{"arch": "edsr", "train_examples": 203450, "image_size": 32, "padding_mode": "reflect", "stem": "single", "residual_init": "none", "optimizer": "muon", "learning_rate": 0.014, "max_steps": 32000, "batch_size": 192, "lr_schedule": "poly", "weight_decay": 0.002, "adamw_weight_decay_other_params": 0.05}
Rows from block 4, named by matrix and row number. Rows with one number belong to one channel. Each number is 200 + 40 x the weight over its row's rms, rounded and kept within 0 to 999. All counts start at 0. After the name is the row's rms in percent of the matrix's.
# convs0: first 3x3 conv (model.blocks.4.convs.0.weight, 96x96x3x3), inputs 48-53, a 3x3 kernel for each
# convs1: second 3x3 conv (model.blocks.4.convs.1.weight, 96x96x3x3, transposed), outputs 48-53, a 3x3 kernel for each
convs0.11,110,193,183,173,150,125,213,162,128,183,255,202,249,210,117,207,235,162,233,211,173,226,196,169,259,220,170,220,190,255,193,220,227,142,191,245,190,264,221,217,179,180,232,225,215,236,222,197,178,242,215,165,205,186,159
convs1.11,127,154,138,172,183,164,159,234,272,179,261,239,195,224,250,157,129,194,181,246,215,188,234,171,164,207,203,188,167,179,217,213,242,241,239,231,256,195,209,169,160,187,177,168,187,168,196,195,183,190,224,219,184,209,219
convs0.12,091,184,266,325,191,237,285,229,183,170,227,281,278,190,151,212,151,153,239,222,202,177,226,196,214,225,171,219,182,203,230,199,212,191,205,268,251,274,207,241,248,157,144,213,222,181,193,234,202,185,219,184,148,188,154
convs1.12,093,187,171,177,135,140,162,121,158,215,207,228,206,217,297,257,200,229,150,203,215,182,216,228,239,163,185,209,278,264,277,199,219,239,190,269,226,241,268,209,143,172,165,197,223,227,216,195,201,231,170,190,205,170,226
convs0.13,095,108,125,220,153,239,238,177,173,141,156,149,221,106,156,180,170,222,247,267,299,281,216,250,220,230,206,186,217,224,167,221,134,173,113,101,137,212,155,171,201,166,250,230,136,195,222,204,194,247,211,180,207,181,151
convs1.13,094,168,214,184,277,298,231,216,234,226,183,247,194,121,253,221,86,131,177,175,136,240,198,146,230,249,237,349,157,224,193,137,150,127,200,160,170,268,212,205,182,128,118,173,148,254,208,189,171,210,154,177,196,225,208
convs0.14,094,220,116,107,208,105,114,205,212,190,191,252,168,198,222,221,234,235,263,212,177,198,211,185,173,261,240,213,186,204,218,193,118,166,172,117,206,207,217,195,224,239,208,249,287,199,216,201,213,222,204,234,191,185,213
convs1.14,095,158,166,169,147,162,170,183,211,210,183,125,120,195,193,187,234,251,265,282,290,259,245,255,232,196,235,212,207,249,243,254,257,231,229,202,179,155,200,207,144,138,160,203,155,136,208,191,205,210,159,178,234,187,217
convs0.15,114,285,211,157,312,255,193,172,205,188,172,156,200,190,156,241,163,158,250,143,195,248,189,248,261,209,236,263,133,163,222,163,169,170,189,156,210,230,212,232,261,242,269,259,222,271,200,247,185,162,194,141,195,215,139
convs1.15,107,255,230,246,250,238,205,191,194,230,205,170,173,196,133,135,191,190,178,205,151,160,127,180,190,189,186,206,129,141,179,190,142,167,220,244,190,211,233,196,232,222,190,232,196,171,221,194,204,173,208,212,159,208,237
convs0.16,113,186,185,249,150,87,193,147,206,132,179,203,200,168,188,204,201,197,229,131,200,252,92,171,176,196,257,190,220,278,237,230,278,249,207,125,88,191,175,168,242,216,182,240,151,143,182,209,169,245,225,184,235,224,242
convs1.16,103,203,272,245,185,201,202,220,276,172,132,186,212,201,175,95,141,161,193,170,178,236,194,167,129,92,162,92,245,219,157,243,191,225,193,189,160,293,218,232,287,274,267,215,175,250,200,175,197,254,226,190,186,196,164
convs0.17,105,223,143,226,130,173,261,174,161,251,113,277,272,132,291,213,141,246,194,240,250,160,199,221,109,181,240,203,285,189,229,227,203,264,211,220,207,188,201,186,204,218,195,182,225,222,212,194,220,177,177,240,217,185,223
convs1.17,099,181,200,257,140,192,236,226,205,233,239,261,212,203,239,169,188,225,204,217,192,191,206,271,259,209,209,175,231,224,212,213,173,132,183,146,153,214,218,206,176,208,254,192,226,273,167,208,239,170,191,209,165,204,218
convs0.18,111,186,95,142,206,180,245,253,291,356,221,229,225,220,200,258,239,184,213,169,129,139,252,276,217,248,251,174,149,160,193,87,122,256,168,268,279,183,211,170,237,277,272,188,214,203,217,208,214,213,217,230,209,185,220
convs1.18,101,191,134,155,213,168,173,190,174,182,166,211,214,184,163,194,216,189,169,131,186,123,175,239,177,152,156,149,167,191,178,157,304,248,237,316,244,173,146,172,172,160,239,236,282,243,190,204,191,173,194,216,167,209,195
convs0.19,091,249,300,203,176,174,209,196,202,188,280,188,140,285,152,150,175,118,157,207,129,174,234,154,176,165,157,176,174,229,197,254,215,158,162,168,182,177,225,225,168,237,276,175,226,214,242,189,176,228,189,137,211,166,159
convs1.19,091,160,185,184,175,144,158,198,201,167,162,198,178,138,225,183,152,174,175,161,218,150,245,265,215,233,306,281,211,252,264,139,237,249,180,198,209,241,220,199,176,167,201,253,214,233,208,263,283,224,258,247,177,229,217
convs0.20,093,226,229,104,194,262,173,161,178,178,165,234,279,117,205,268,167,190,224,161,149,163,186,183,246,207,182,204,258,191,199,252,269,210,282,229,179,177,192,222,190,189,187,224,207,209,197,210,202,226,234,192,248,219,154
convs1.20,096,164,173,202,190,186,186,147,213,173,238,267,234,195,280,247,245,198,130,298,239,221,284,281,220,181,200,192,220,266,241,221,234,236,215,179,193,241,247,189,173,219,244,170,227,220,206,219,187,215,192,163,220,220,201
convs0.21,113,262,209,233,352,236,224,254,201,242,255,246,234,248,166,208,246,185,246,192,162,203,186,180,251,144,140,229,156,150,145,158,137,159,203,159,168,250,254,253,194,192,239,225,211,278,218,174,154,191,162,164,225,161,191
convs1.21,122,194,184,191,200,210,181,171,233,210,205,213,232,181,203,285,185,202,219,206,213,267,217,198,268,175,203,301,195,239,202,196,276,195,235,261,222,194,165,206,158,130,209,171,153,188,183,210,200,204,209,209,195,206,229
convs0.22,095,156,156,108,255,263,147,226,244,189,192,243,114,238,229,87,190,211,157,215,172,202,167,130,150,188,217,230,145,199,170,198,287,265,296,322,251,220,220,158,244,189,136,219,179,160,206,193,235,241,240,271,271,247,238
convs1.22,088,195,169,162,212,238,184,226,233,183,224,184,262,214,204,233,196,216,201,152,167,87,199,197,163,236,188,146,164,281,240,214,244,215,191,133,216,159,121,120,218,203,186,173,148,154,191,186,196,214,247,174,205,222,203
convs0.23,087,282,233,208,208,206,285,203,196,277,183,229,202,194,248,126,150,274,166,207,220,121,249,268,172,209,263,199,254,244,154,273,255,191,181,187,245,191,200,157,188,185,151,194,237,189,252,234,221,206,201,265,230,228,231
convs1.23,094,144,266,229,145,230,241,222,251,225,127,165,188,183,163,140,197,147,115,226,187,196,195,193,161,153,169,156,200,217,199,263,238,134,247,196,133,256,179,198,203,209,220,226,239,249,190,185,124,144,156,181,192,207,122
convs0.24,108,255,177,168,228,148,156,245,246,222,231,247,209,182,196,173,210,254,251,238,261,230,205,160,180,193,158,165,229,200,246,195,154,236,146,194,198,176,162,146,236,275,250,191,187,164,244,216,214,203,182,183,189,185,210
convs1.24,121,166,180,185,241,237,183,243,264,178,205,190,248,170,219,276,125,120,219,169,130,140,207,154,193,223,118,173,202,225,236,185,249,216,145,160,163,258,207,219,145,106,172,227,191,162,232,158,179,231,210,211,200,218,200
convs0.25,097,289,266,262,236,231,242,204,210,281,198,186,224,221,203,197,219,176,196,165,180,162,140,118,192,174,138,229,197,169,194,196,176,218,225,245,279,207,238,304,230,201,187,268,246,199,191,206,167,167,175,150,221,247,249
convs1.25,087,230,283,205,280,260,154,220,210,215,212,229,222,182,202,153,170,176,191,154,173,148,147,202,138,175,203,178,168,106,141,182,80,162,201,145,95,215,177,201,154,193,171,166,113,120,207,219,174,182,228,215,195,245,189
convs0.26,094,262,292,236,258,253,199,218,238,248,210,141,95,183,110,122,162,148,156,184,137,183,230,208,228,179,216,213,235,338,257,257,312,220,198,189,211,173,222,171,149,192,209,182,190,200,235,223,174,209,198,194,195,183,173
convs1.26,096,198,219,182,223,200,122,205,187,171,223,235,183,259,239,222,250,244,210,204,233,206,198,259,268,172,253,304,167,184,233,154,191,220,211,149,172,172,140,156,221,194,140,209,248,248,175,184,230,234,208,236,229,222,200
convs0.27,099,192,215,135,219,158,203,194,131,137,113,194,182,199,200,148,181,178,142,197,210,229,197,181,179,247,214,237,210,277,163,197,246,132,187,224,165,171,176,182,187,174,200,163,167,178,257,209,172,235,197,196,217,202,249
convs1.27,107,213,286,173,212,248,174,200,212,156,266,227,183,257,167,129,194,116,183,225,256,286,185,224,266,141,184,190,246,189,198,234,164,207,204,204,219,241,246,238,277,261,246,214,234,227,199,211,193,209,204,200,192,193,145
convs0.28,109,239,268,104,268,246,179,195,213,176,176,181,232,178,180,260,208,185,278,186,134,237,288,147,253,221,140,217,146,126,164,100,124,164,223,230,176,163,243,241,179,191,174,206,219,213,193,208,172,171,194,201,157,188,163
convs1.28,129,170,244,216,246,262,223,208,169,221,145,195,187,133,212,237,211,236,249,129,196,261,73,172,249,44,130,197,239,177,230,212,114,194,164,111,177,202,216,218,260,214,216,196,160,209,225,216,252,236,181,183,259,198,182
convs0.29,096,150,269,124,237,278,106,172,234,215,189,142,213,195,161,186,270,207,217,175,225,261,134,275,283,126,242,291,209,219,109,211,191,155,200,214,213,152,159,196,209,225,205,183,202,208,251,211,188,241,194,172,232,225,193
convs1.29,080,167,234,226,208,211,229,208,213,221,243,230,256,220,206,183,190,250,251,125,199,148,116,160,135,171,197,134,273,164,220,238,210,222,194,196,180,199,269,247,173,179,146,121,167,189,226,220,173,217,175,170,208,148,161
convs0.30,100,129,196,209,167,148,147,221,189,251,251,195,229,250,212,221,244,256,233,137,180,205,108,182,231,184,214,232,260,230,252,227,104,167,193,161,220,169,94,139,199,146,193,227,232,195,186,177,164,183,200,179,185,218,181
convs1.30,088,204,208,184,208,225,211,228,220,250,158,137,197,188,197,188,232,232,196,161,272,221,211,257,234,211,229,216,187,239,213,214,244,200,185,229,171,257,202,249,201,202,215,238,281,204,232,191,194,214,177,193,209,169,158
convs0.31,091,217,216,219,283,329,103,244,271,197,126,184,205,118,219,130,126,227,166,247,183,203,174,195,197,185,226,186,234,213,210,190,233,233,217,226,218,214,206,225,212,213,206,201,189,235,223,237,177,212,188,142,171,180,140
convs1.31,091,220,170,242,209,124,203,209,142,130,201,228,249,105,299,256,135,265,268,119,154,173,189,240,200,160,220,179,152,193,181,145,224,186,204,206,166,91,143,179,147,153,218,170,192,211,215,208,197,202,195,175,211,239,156
convs0.32,098,228,269,117,340,295,257,212,158,112,207,230,150,179,268,149,134,205,146,207,211,279,194,208,252,100,142,162,168,135,82,276,244,176,201,255,276,204,260,289,170,180,162,150,210,171,235,250,267,212,187,199,217,204,239
convs1.32,093,263,181,197,319,137,77,296,234,144,253,221,252,195,199,244,188,137,219,232,263,308,188,197,246,158,136,215,176,179,230,149,216,267,174,189,188,172,196,213,217,158,134,248,232,215,121,135,177,172,187,223,181,202,272
convs0.33,097,201,26,152,207,124,185,114,117,203,196,181,173,227,180,203,211,186,194,217,276,206,181,180,165,179,161,162,102,79,191,192,116,204,209,141,193,211,214,232,235,248,223,156,218,215,219,221,210,170,183,189,144,171,173
convs1.33,110,182,116,224,156,111,186,161,143,155,158,131,68,220,197,154,286,255,228,216,181,133,245,177,150,221,144,158,196,249,209,212,325,249,154,222,284,206,210,227,257,230,220,197,155,145,154,192,195,219,215,211,190,191,213
convs0.34,101,150,182,195,219,214,261,166,142,228,155,177,300,184,156,297,212,164,238,171,186,190,195,214,160,195,229,167,150,232,163,182,206,162,183,198,182,207,211,242,181,189,224,177,225,246,264,187,161,231,181,185,229,176,186
convs1.34,087,144,171,134,195,202,203,163,207,191,244,182,202,179,194,220,225,257,247,171,235,203,209,179,187,208,166,188,136,194,166,152,198,128,205,159,204,204,208,194,116,132,120,160,143,99,230,224,183,217,218,219,225,253,240
convs0.35,105,212,240,233,207,203,188,213,213,177,180,202,240,221,256,240,229,267,214,195,218,165,282,283,241,174,144,163,231,232,248,262,237,262,232,191,245,235,203,220,207,176,163,240,198,216,199,185,226,232,210,199,219,182,188
convs1.35,091,200,199,200,149,207,199,239,232,138,186,236,218,191,270,240,191,125,174,143,172,182,190,258,208,237,304,260,243,229,133,188,183,132,183,192,192,218,212,200,195,216,218,186,236,222,163,154,168,225,227,194,220,240,226
convs0.36,096,249,265,220,165,200,132,190,249,248,217,127,222,244,176,190,241,141,187,172,197,273,123,151,233,153,177,172,183,215,224,337,278,155,268,222,192,195,171,252,170,192,305,167,185,300,234,225,173,263,246,240,233,191,209
convs1.36,103,203,180,195,151,203,261,147,204,233,182,149,217,226,174,276,276,195,228,282,160,227,247,231,256,254,222,256,218,211,128,232,233,156,217,197,186,232,201,221,219,167,167,208,206,214,195,193,204,225,197,192,220,177,202
convs0.37,098,207,187,219,242,235,198,271,254,273,185,158,153,140,167,198,129,191,224,217,201,195,239,212,220,206,174,136,199,193,195,245,241,259,218,199,261,223,179,273,184,196,234,250,233,235,182,156,183,205,187,234,209,213,210
convs1.37,096,240,213,236,221,147,211,254,184,187,222,186,241,256,240,256,222,228,209,228,201,155,201,167,173,158,148,179,144,31,163,100,141,273,182,270,300,215,211,187,251,184,192,244,218,206,166,166,165,234,221,215,155,171,192
convs0.38,091,195,186,200,148,186,153,150,146,181,180,286,207,216,198,125,216,175,158,167,180,160,96,143,148,165,222,210,225,125,191,213,203,213,293,279,204,126,134,118,155,196,202,177,215,278,248,242,239,226,261,281,223,224,210
convs1.38,086,214,205,228,164,216,249,179,197,220,189,189,222,243,262,256,205,185,170,168,182,142,137,149,187,214,182,227,191,233,213,227,242,155,254,195,179,161,129,145,250,249,215,241,284,232,179,218,191,199,186,157,178,190,164
convs0.39,097,193,216,174,285,327,276,227,267,235,194,140,171,214,163,168,264,206,191,163,250,215,109,175,206,144,144,218,267,321,196,246,191,150,186,217,157,196,218,217,228,218,237,234,182,195,164,165,207,218,183,216,157,163,197
convs1.39,089,214,220,131,169,175,108,162,169,156,294,238,296,251,193,269,262,160,228,108,166,169,161,288,231,88,193,167,208,192,285,218,200,258,205,209,213,206,193,211,169,184,182,114,146,226,279,222,246,221,237,235,178,179,193
convs0.40,114,208,235,201,242,187,208,219,229,284,206,218,191,179,214,202,245,221,235,175,171,202,207,227,245,232,254,229,239,284,265,243,232,190,271,187,182,243,218,219,175,187,201,293,273,317,180,176,185,252,227,214,224,217,181
convs1.40,108,218,216,225,247,192,227,195,199,222,191,142,194,228,159,231,231,226,252,206,218,185,172,165,143,142,118,114,205,206,178,176,198,192,204,211,233,224,244,210,228,229,202,239,245,220,189,197,181,221,218,202,201,197,198
convs0.41,105,179,156,190,266,182,223,304,156,239,209,205,180,160,211,181,172,212,165,202,191,230,185,168,307,225,161,273,134,216,256,154,211,245,133,186,173,262,192,185,260,189,190,279,170,202,214,197,188,192,187,160,196,174,165
convs1.41,123,159,175,141,182,196,166,183,236,229,237,191,234,195,161,269,191,174,208,146,115,110,191,145,126,186,178,158,203,215,198,230,315,200,263,354,186,232,194,197,254,164,137,193,161,204,229,259,232,185,257,233,226,248,259
convs0.42,102,267,220,269,270,177,159,304,211,312,182,188,181,236,199,209,282,199,213,229,203,247,211,176,167,265,311,288,185,151,159,230,208,215,194,251,197,204,157,172,245,244,221,235,242,246,204,202,226,180,239,266,202,238,267
convs1.42,095,204,174,220,179,170,211,170,208,235,259,213,162,289,242,172,277,286,241,174,232,183,190,216,240,142,88,176,258,245,202,277,275,211,225,248,196,279,272,249,249,262,266,210,172,199,248,236,250,246,199,202,230,188,201
convs0.43,085,324,256,238,252,173,229,250,152,214,154,154,193,137,148,195,219,195,254,67,95,182,48,66,177,66,89,157,228,236,237,304,293,240,276,196,282,205,221,188,259,209,219,233,188,211,148,174,200,194,180,196,193,164,206
convs1.43,098,250,237,218,251,305,240,193,199,151,195,201,213,179,191,182,203,179,183,85,182,257,142,294,355,130,239,272,230,197,108,135,114,87,160,191,243,167,156,183,175,174,191,174,186,227,172,211,186,136,204,181,184,178,195
convs0.44,099,219,204,205,176,143,241,207,194,241,226,201,162,202,227,148,179,231,203,155,150,158,176,148,131,209,206,174,133,148,141,218,200,243,207,248,263,179,167,157,214,157,117,263,227,197,202,196,208,236,220,212,218,243,234
convs1.44,094,134,224,117,187,265,186,226,269,246,196,209,194,203,235,198,169,197,236,148,138,149,214,162,197,177,193,168,132,182,219,100,126,161,144,182,210,185,219,233,172,194,240,222,253,184,193,163,157,198,151,183,232,219,186
convs0.45,118,220,210,125,188,346,266,231,272,233,205,168,218,159,143,184,161,274,194,181,207,178,273,342,279,153,183,187,201,252,213,204,188,183,202,106,214,177,152,161,122,157,189,155,222,235,238,245,227,184,173,173,152,153,164
convs1.45,118,201,213,139,234,263,168,144,167,150,183,184,184,207,171,181,160,131,169,180,140,192,176,104,127,187,152,168,231,236,260,201,222,246,271,322,311,46,104,191,181,216,237,135,197,191,226,216,199,230,200,196,240,217,242
convs0.46,098,167,192,227,201,178,155,196,204,264,220,219,201,247,186,169,238,158,137,204,214,182,179,198,154,211,225,218,271,284,225,244,260,174,182,159,173,190,157,203,245,166,230,244,194,260,226,219,169,211,177,181,167,178,212
convs1.46,093,218,218,220,229,218,194,187,216,185,195,180,191,203,168,174,211,189,157,216,202,209,192,218,211,241,247,251,167,132,153,168,204,285,187,223,265,218,210,196,208,198,216,176,192,221,224,266,272,177,238,216,159,177,250
convs0.47,099,309,164,230,290,252,300,223,180,282,237,226,240,215,179,211,194,241,255,185,230,193,191,204,219,189,225,239,206,144,225,195,166,241,216,248,221,191,190,187,218,202,184,215,202,223,183,251,240,198,249,223,224,252,256
convs1.47,087,114,123,245,212,178,213,259,216,230,198,239,191,168,220,170,188,184,208,137,130,210,235,196,262,221,174,258,225,250,215,142,129,175,166,157,227,129,199,192,144,210,216,194,200,211,216,197,180,204,178,169,194,189,219
convs0.48,090,231,330,259,215,310,227,159,159,237,123,230,265,132,260,221,126,159,179,256,241,230,218,219,212,230,288,271,141,181,177,160,165,189,135,120,193,163,159,169,138,151,105,98,151,189,215,168,203,207,170,175,200,224,188
convs1.48,083,200,178,255,108,113,193,237,282,249,205,240,252,198,254,238,193,205,153,221,160,188,238,231,241,226,226,196,245,260,278,167,156,176,238,173,204,226,180,157,210,222,285,260,264,193,219,205,189,180,190,173,163,218,210
convs0.49,101,261,222,269,236,205,283,222,159,249,275,225,258,211,155,238,262,230,226,297,239,217,250,215,196,217,213,180,159,177,206,74,172,239,117,258,238,266,228,251,224,206,209,176,153,177,217,163,211,167,138,210,208,198,246
convs1.49,106,200,187,236,119,135,139,157,189,150,187,196,197,210,219,215,162,176,136,208,165,181,190,224,234,187,209,204,208,271,272,218,262,295,199,206,213,209,221,197,207,253,175,241,215,159,173,173,191,182,193,205,189,168,176
convs0.50,102,165,301,247,137,239,186,184,241,242,202,173,136,231,173,133,261,174,189,237,203,206,233,195,198,217,206,182,250,181,150,208,276,202,169,211,234,182,170,208,227,248,224,242,231,184,215,205,185,250,215,203,215,155,157
convs1.50,099,221,204,201,215,179,262,197,163,218,172,152,194,232,219,228,197,234,157,253,187,184,244,212,229,219,196,243,184,248,166,230,290,248,213,269,231,180,170,97,177,264,227,140,243,174,186,219,229,229,253,216,293,233,223
convs0.51,111,140,152,215,219,183,171,191,271,238,217,253,232,146,158,214,115,101,227,190,208,169,214,204,191,114,144,149,204,201,223,270,221,155,221,203,161,139,185,265,61,40,104,236,219,179,185,177,156,228,238,197,243,259,199
convs1.51,097,178,169,155,276,226,167,263,226,202,271,249,264,237,221,301,147,76,136,152,204,227,151,159,181,176,167,120,150,202,229,134,110,158,140,118,160,175,139,168,218,152,157,284,274,208,184,197,173,222,208,213,242,200,235
convs0.52,093,262,242,131,170,151,167,249,217,205,202,212,202,250,246,225,176,244,270,270,331,279,142,164,176,200,186,222,238,185,231,145,178,232,214,191,185,167,202,159,202,241,248,163,186,142,190,177,190,183,202,177,221,264,219
convs1.52,103,201,165,213,210,202,218,269,243,189,189,203,238,157,185,252,127,148,266,182,175,169,206,210,185,174,178,174,202,205,213,173,186,188,172,150,169,211,181,223,261,212,265,89,108,161,211,224,227,211,205,229,197,216,186
convs0.53,100,192,116,269,240,160,322,264,284,179,259,256,139,156,262,261,115,215,194,132,177,158,173,249,193,196,238,149,180,218,238,208,224,219,212,207,183,203,250,231,135,156,201,255,255,265,206,200,184,216,171,167,215,174,160
convs1.53,088,183,138,227,227,148,156,303,235,225,256,231,202,210,189,156,180,195,222,143,193,255,126,169,180,88,181,190,220,195,225,148,172,149,175,240,238,195,165,163,219,210,258,102,157,231,204,225,218,186,225,188,238,239,217
convs0.54,087,276,180,149,269,238,156,225,289,258,165,225,261,176,223,230,182,175,217,194,238,212,181,178,182,198,199,165,204,103,186,193,252,201,168,194,96,237,179,193,208,148,161,229,222,275,164,186,199,192,203,220,175,148,175
convs1.54,082,124,162,182,164,223,226,211,259,187,178,179,187,158,164,145,218,214,138,203,156,226,214,136,181,234,175,182,279,277,246,240,275,196,194,174,201,175,249,254,93,129,214,190,150,201,179,194,192,217,206,163,156,177,196
convs0.55,112,176,223,207,180,188,198,181,96,200,142,183,309,230,275,213,261,226,156,312,224,220,221,156,161,178,155,176,152,163,254,142,179,285,162,259,283,200,220,253,234,207,117,178,174,221,180,173,197,190,182,188,203,240,235
convs1.55,095,96,221,139,176,251,154,226,237,231,218,195,147,245,182,156,176,151,184,172,186,173,148,209,165,177,160,128,396,338,241,266,172,148,175,160,177,190,211,211,232,197,211,261,167,190,226,213,206,213,218,173,182,212,210
convs0.56,092,151,169,106,265,273,213,266,360,304,182,238,277,199,216,211,231,169,182,226,258,166,187,216,146,177,257,263,117,175,191,92,102,199,138,143,207,231,305,143,208,256,146,137,184,195,212,159,156,214,229,222,186,208,217
convs1.56,097,111,220,248,65,196,203,161,195,171,217,201,152,248,218,194,285,212,226,216,174,320,176,87,250,198,173,212,210,140,96,291,243,202,204,257,241,205,235,186,223,176,189,211,193,198,167,175,203,219,190,218,221,241,252
convs0.57,107,216,250,199,203,240,178,246,224,222,203,185,167,195,193,183,179,172,205,195,220,220,192,222,185,132,159,153,192,176,140,218,214,168,222,264,258,167,177,107,174,175,129,178,164,151,194,172,191,213,170,199,180,172,197
convs1.57,102,159,153,167,214,185,159,170,210,136,200,236,200,204,220,168,191,216,186,175,169,200,196,185,222,157,144,163,89,160,174,123,181,175,188,138,169,222,198,163,206,201,191,178,168,119,219,192,175,234,235,214,177,222,220
convs0.58,088,242,205,205,251,226,182,252,230,216,136,284,228,148,326,208,130,254,165,230,235,186,245,228,151,285,268,225,119,121,180,158,83,142,176,146,127,159,204,205,188,174,166,245,233,195,244,216,227,211,223,246,226,229,251
convs1.58,090,212,143,164,223,158,135,252,229,139,196,162,229,194,170,246,188,129,206,232,192,134,246,234,238,160,178,267,176,156,211,178,230,246,187,224,236,234,226,227,218,174,204,182,100,164,212,176,242,179,164,173,185,183,203
convs0.59,113,186,245,168,248,308,278,203,184,176,266,287,120,242,235,131,258,280,169,184,180,238,180,193,226,173,196,206,163,237,212,133,221,232,128,187,216,229,251,132,178,194,170,195,217,160,243,261,271,237,234,231,219,231,216
convs1.59,106,140,168,215,143,195,218,187,205,182,256,204,161,199,228,169,238,216,163,246,230,223,191,208,198,95,119,165,208,285,165,108,150,128,120,116,168,148,192,235,157,170,202,210,207,199,212,156,151,183,189,152,157,191,162
convs0.60,109,168,198,169,165,228,218,214,148,101,175,188,199,174,199,179,257,286,242,332,364,269,196,214,156,158,141,162,180,125,194,107,7,158,145,111,152,160,181,177,202,245,241,180,171,202,138,170,187,135,150,164,179,169,163
convs1.60,148,218,230,178,295,272,159,255,257,158,216,188,202,205,220,197,163,148,165,126,160,232,194,222,265,179,167,244,169,163,192,161,88,179,268,217,224,219,139,152,202,169,190,242,200,196,243,202,238,211,173,229,213,202,203
convs0.61,093,229,255,186,202,172,248,192,170,281,177,241,237,202,205,174,227,260,212,130,209,178,138,226,177,136,221,199,210,237,206,222,229,156,177,199,161,198,206,163,166,204,185,206,243,236,156,191,235,155,214,221,197,222,214
convs1.61,086,108,188,182,129,176,201,182,197,235,203,187,178,214,253,219,226,228,220,238,182,247,270,242,224,272,262,215,229,194,190,211,184,257,205,171,251,206,224,244,232,216,226,224,193,242,235,153,164,190,172,168,210,185,142
convs0.62,089,137,73,189,159,154,281,130,146,104,236,108,204,283,215,240,235,197,231,246,236,204,185,194,161,180,138,133,196,167,252,186,151,256,229,198,277,217,204,228,233,200,185,233,203,168,227,249,228,169,202,211,179,173,161
convs1.62,085,170,186,191,207,234,196,181,348,222,179,208,245,199,292,255,180,245,249,203,220,181,213,225,226,188,187,204,170,195,95,169,174,174,217,148,189,126,156,123,187,236,185,191,174,130,218,238,250,162,144,204,166,143,207
convs0.63,101,150,64,132,104,92,216,175,122,144,279,219,250,258,194,222,199,186,230,231,208,239,172,145,160,188,157,147,228,201,155,233,227,171,161,136,139,188,195,206,278,243,222,253,206,223,208,238,202,210,234,217,189,204,215
convs1.63,099,217,176,183,250,163,166,130,108,106,277,168,220,243,226,224,209,293,276,231,264,170,258,285,224,295,306,266,175,263,314,161,245,277,191,136,180,114,134,170,144,220,205,141,186,155,184,168,170,191,194,176,173,202,209
convs0.64,086,233,236,90,215,211,136,203,151,102,150,216,242,176,171,166,158,202,208,265,250,202,256,218,197,74,99,171,245,276,234,282,197,186,278,207,188,150,221,218,137,235,204,78,174,188,236,222,265,226,180,226,186,177,237
convs1.64,088,248,225,192,265,215,175,295,184,156,273,184,247,275,208,282,232,183,224,178,168,201,187,191,264,127,230,317,202,202,144,192,155,184,168,131,141,255,283,305,165,156,216,189,136,220,206,218,196,217,203,193,175,175,190
convs0.65,092,175,151,149,160,199,154,174,206,213,92,212,269,139,232,246,154,198,209,209,230,248,180,163,247,185,180,202,221,165,238,167,160,202,220,250,158,219,219,160,237,236,239,156,144,100,187,210,239,163,224,225,200,267,252
convs1.65,092,182,147,228,176,157,204,161,185,254,173,220,193,209,272,167,213,254,214,199,229,207,186,179,179,199,201,164,159,164,164,181,212,201,133,207,219,246,252,246,212,160,163,240,178,180,194,185,172,167,195,209,172,217,175
convs0.66,107,144,158,237,172,166,164,130,153,37,211,127,189,258,237,215,210,187,227,197,190,164,199,215,119,229,336,278,119,132,186,84,143,214,93,97,132,176,219,251,150,112,89,95,200,203,225,226,247,205,191,217,199,164,149
convs1.66,103,216,219,236,205,211,218,102,142,257,199,196,195,162,176,251,153,248,295,181,170,115,207,238,168,67,118,174,201,156,206,232,330,281,176,234,188,270,222,194,273,228,206,135,143,153,215,222,186,182,186,179,224,202,180
convs0.67,101,178,137,112,186,159,201,184,205,197,183,229,194,158,196,220,153,221,194,126,160,183,135,155,219,222,205,229,248,202,228,162,173,234,208,188,200,178,196,201,161,229,242,163,148,138,208,207,211,226,206,180,222,224,169
convs1.67,103,179,200,189,192,192,188,250,274,214,179,185,202,206,248,227,237,269,226,141,197,226,148,214,212,137,208,225,184,170,210,204,223,227,191,234,226,203,197,115,245,226,175,244,236,192,157,178,163,190,194,198,183,165,166
convs0.68,093,193,217,153,220,182,220,280,294,326,213,179,144,247,220,209,223,233,223,156,197,215,168,205,230,197,214,194,335,290,264,242,205,273,267,287,281,203,215,201,142,176,251,133,212,208,207,194,224,259,218,236,228,212,216
convs1.68,090,250,216,243,298,246,251,268,195,172,184,199,135,183,197,148,175,184,141,158,146,123,193,203,192,219,293,268,273,241,229,189,105,158,187,166,195,126,78,157,194,193,233,202,223,238,267,268,280,231,207,194,229,191,154
convs0.69,098,147,235,221,38,236,244,175,278,269,216,126,190,229,141,172,214,241,187,189,188,137,216,215,165,198,224,236,132,156,169,228,160,223,220,143,223,186,169,205,204,257,257,105,156,159,210,215,219,214,190,212,215,185,179
convs1.69,083,246,200,199,297,205,243,172,274,249,182,224,195,186,199,228,136,170,195,193,176,214,232,208,187,232,252,237,103,191,205,114,189,163,219,298,228,165,154,218,158,171,228,103,107,155,177,158,238,230,271,273,186,221,271
convs0.70,094,298,294,240,299,360,300,298,225,201,133,158,191,167,197,241,185,205,174,148,155,195,240,196,216,290,217,233,190,167,227,107,116,249,174,215,253,166,209,250,174,205,222,177,144,216,225,183,174,176,149,159,193,182,178
convs1.70,094,232,174,201,238,190,185,228,197,121,199,171,236,136,217,249,173,208,234,155,144,138,158,149,193,209,183,208,186,254,228,184,307,254,207,188,188,264,144,205,261,167,262,272,207,246,255,243,214,255,227,231,206,229,199
convs0.71,117,159,173,298,247,243,207,198,244,182,243,164,246,212,140,260,238,183,298,172,146,156,291,218,143,262,211,184,179,167,162,248,154,144,156,115,155,221,185,213,246,198,201,177,158,139,221,222,192,138,164,173,157,196,196
convs1.71,143,204,262,215,234,184,139,186,138,204,224,156,161,247,177,203,205,174,217,122,296,230,175,270,215,191,192,197,211,114,156,160,108,178,163,250,265,193,212,209,213,188,134,200,223,195,193,171,228,221,200,198,219,212,222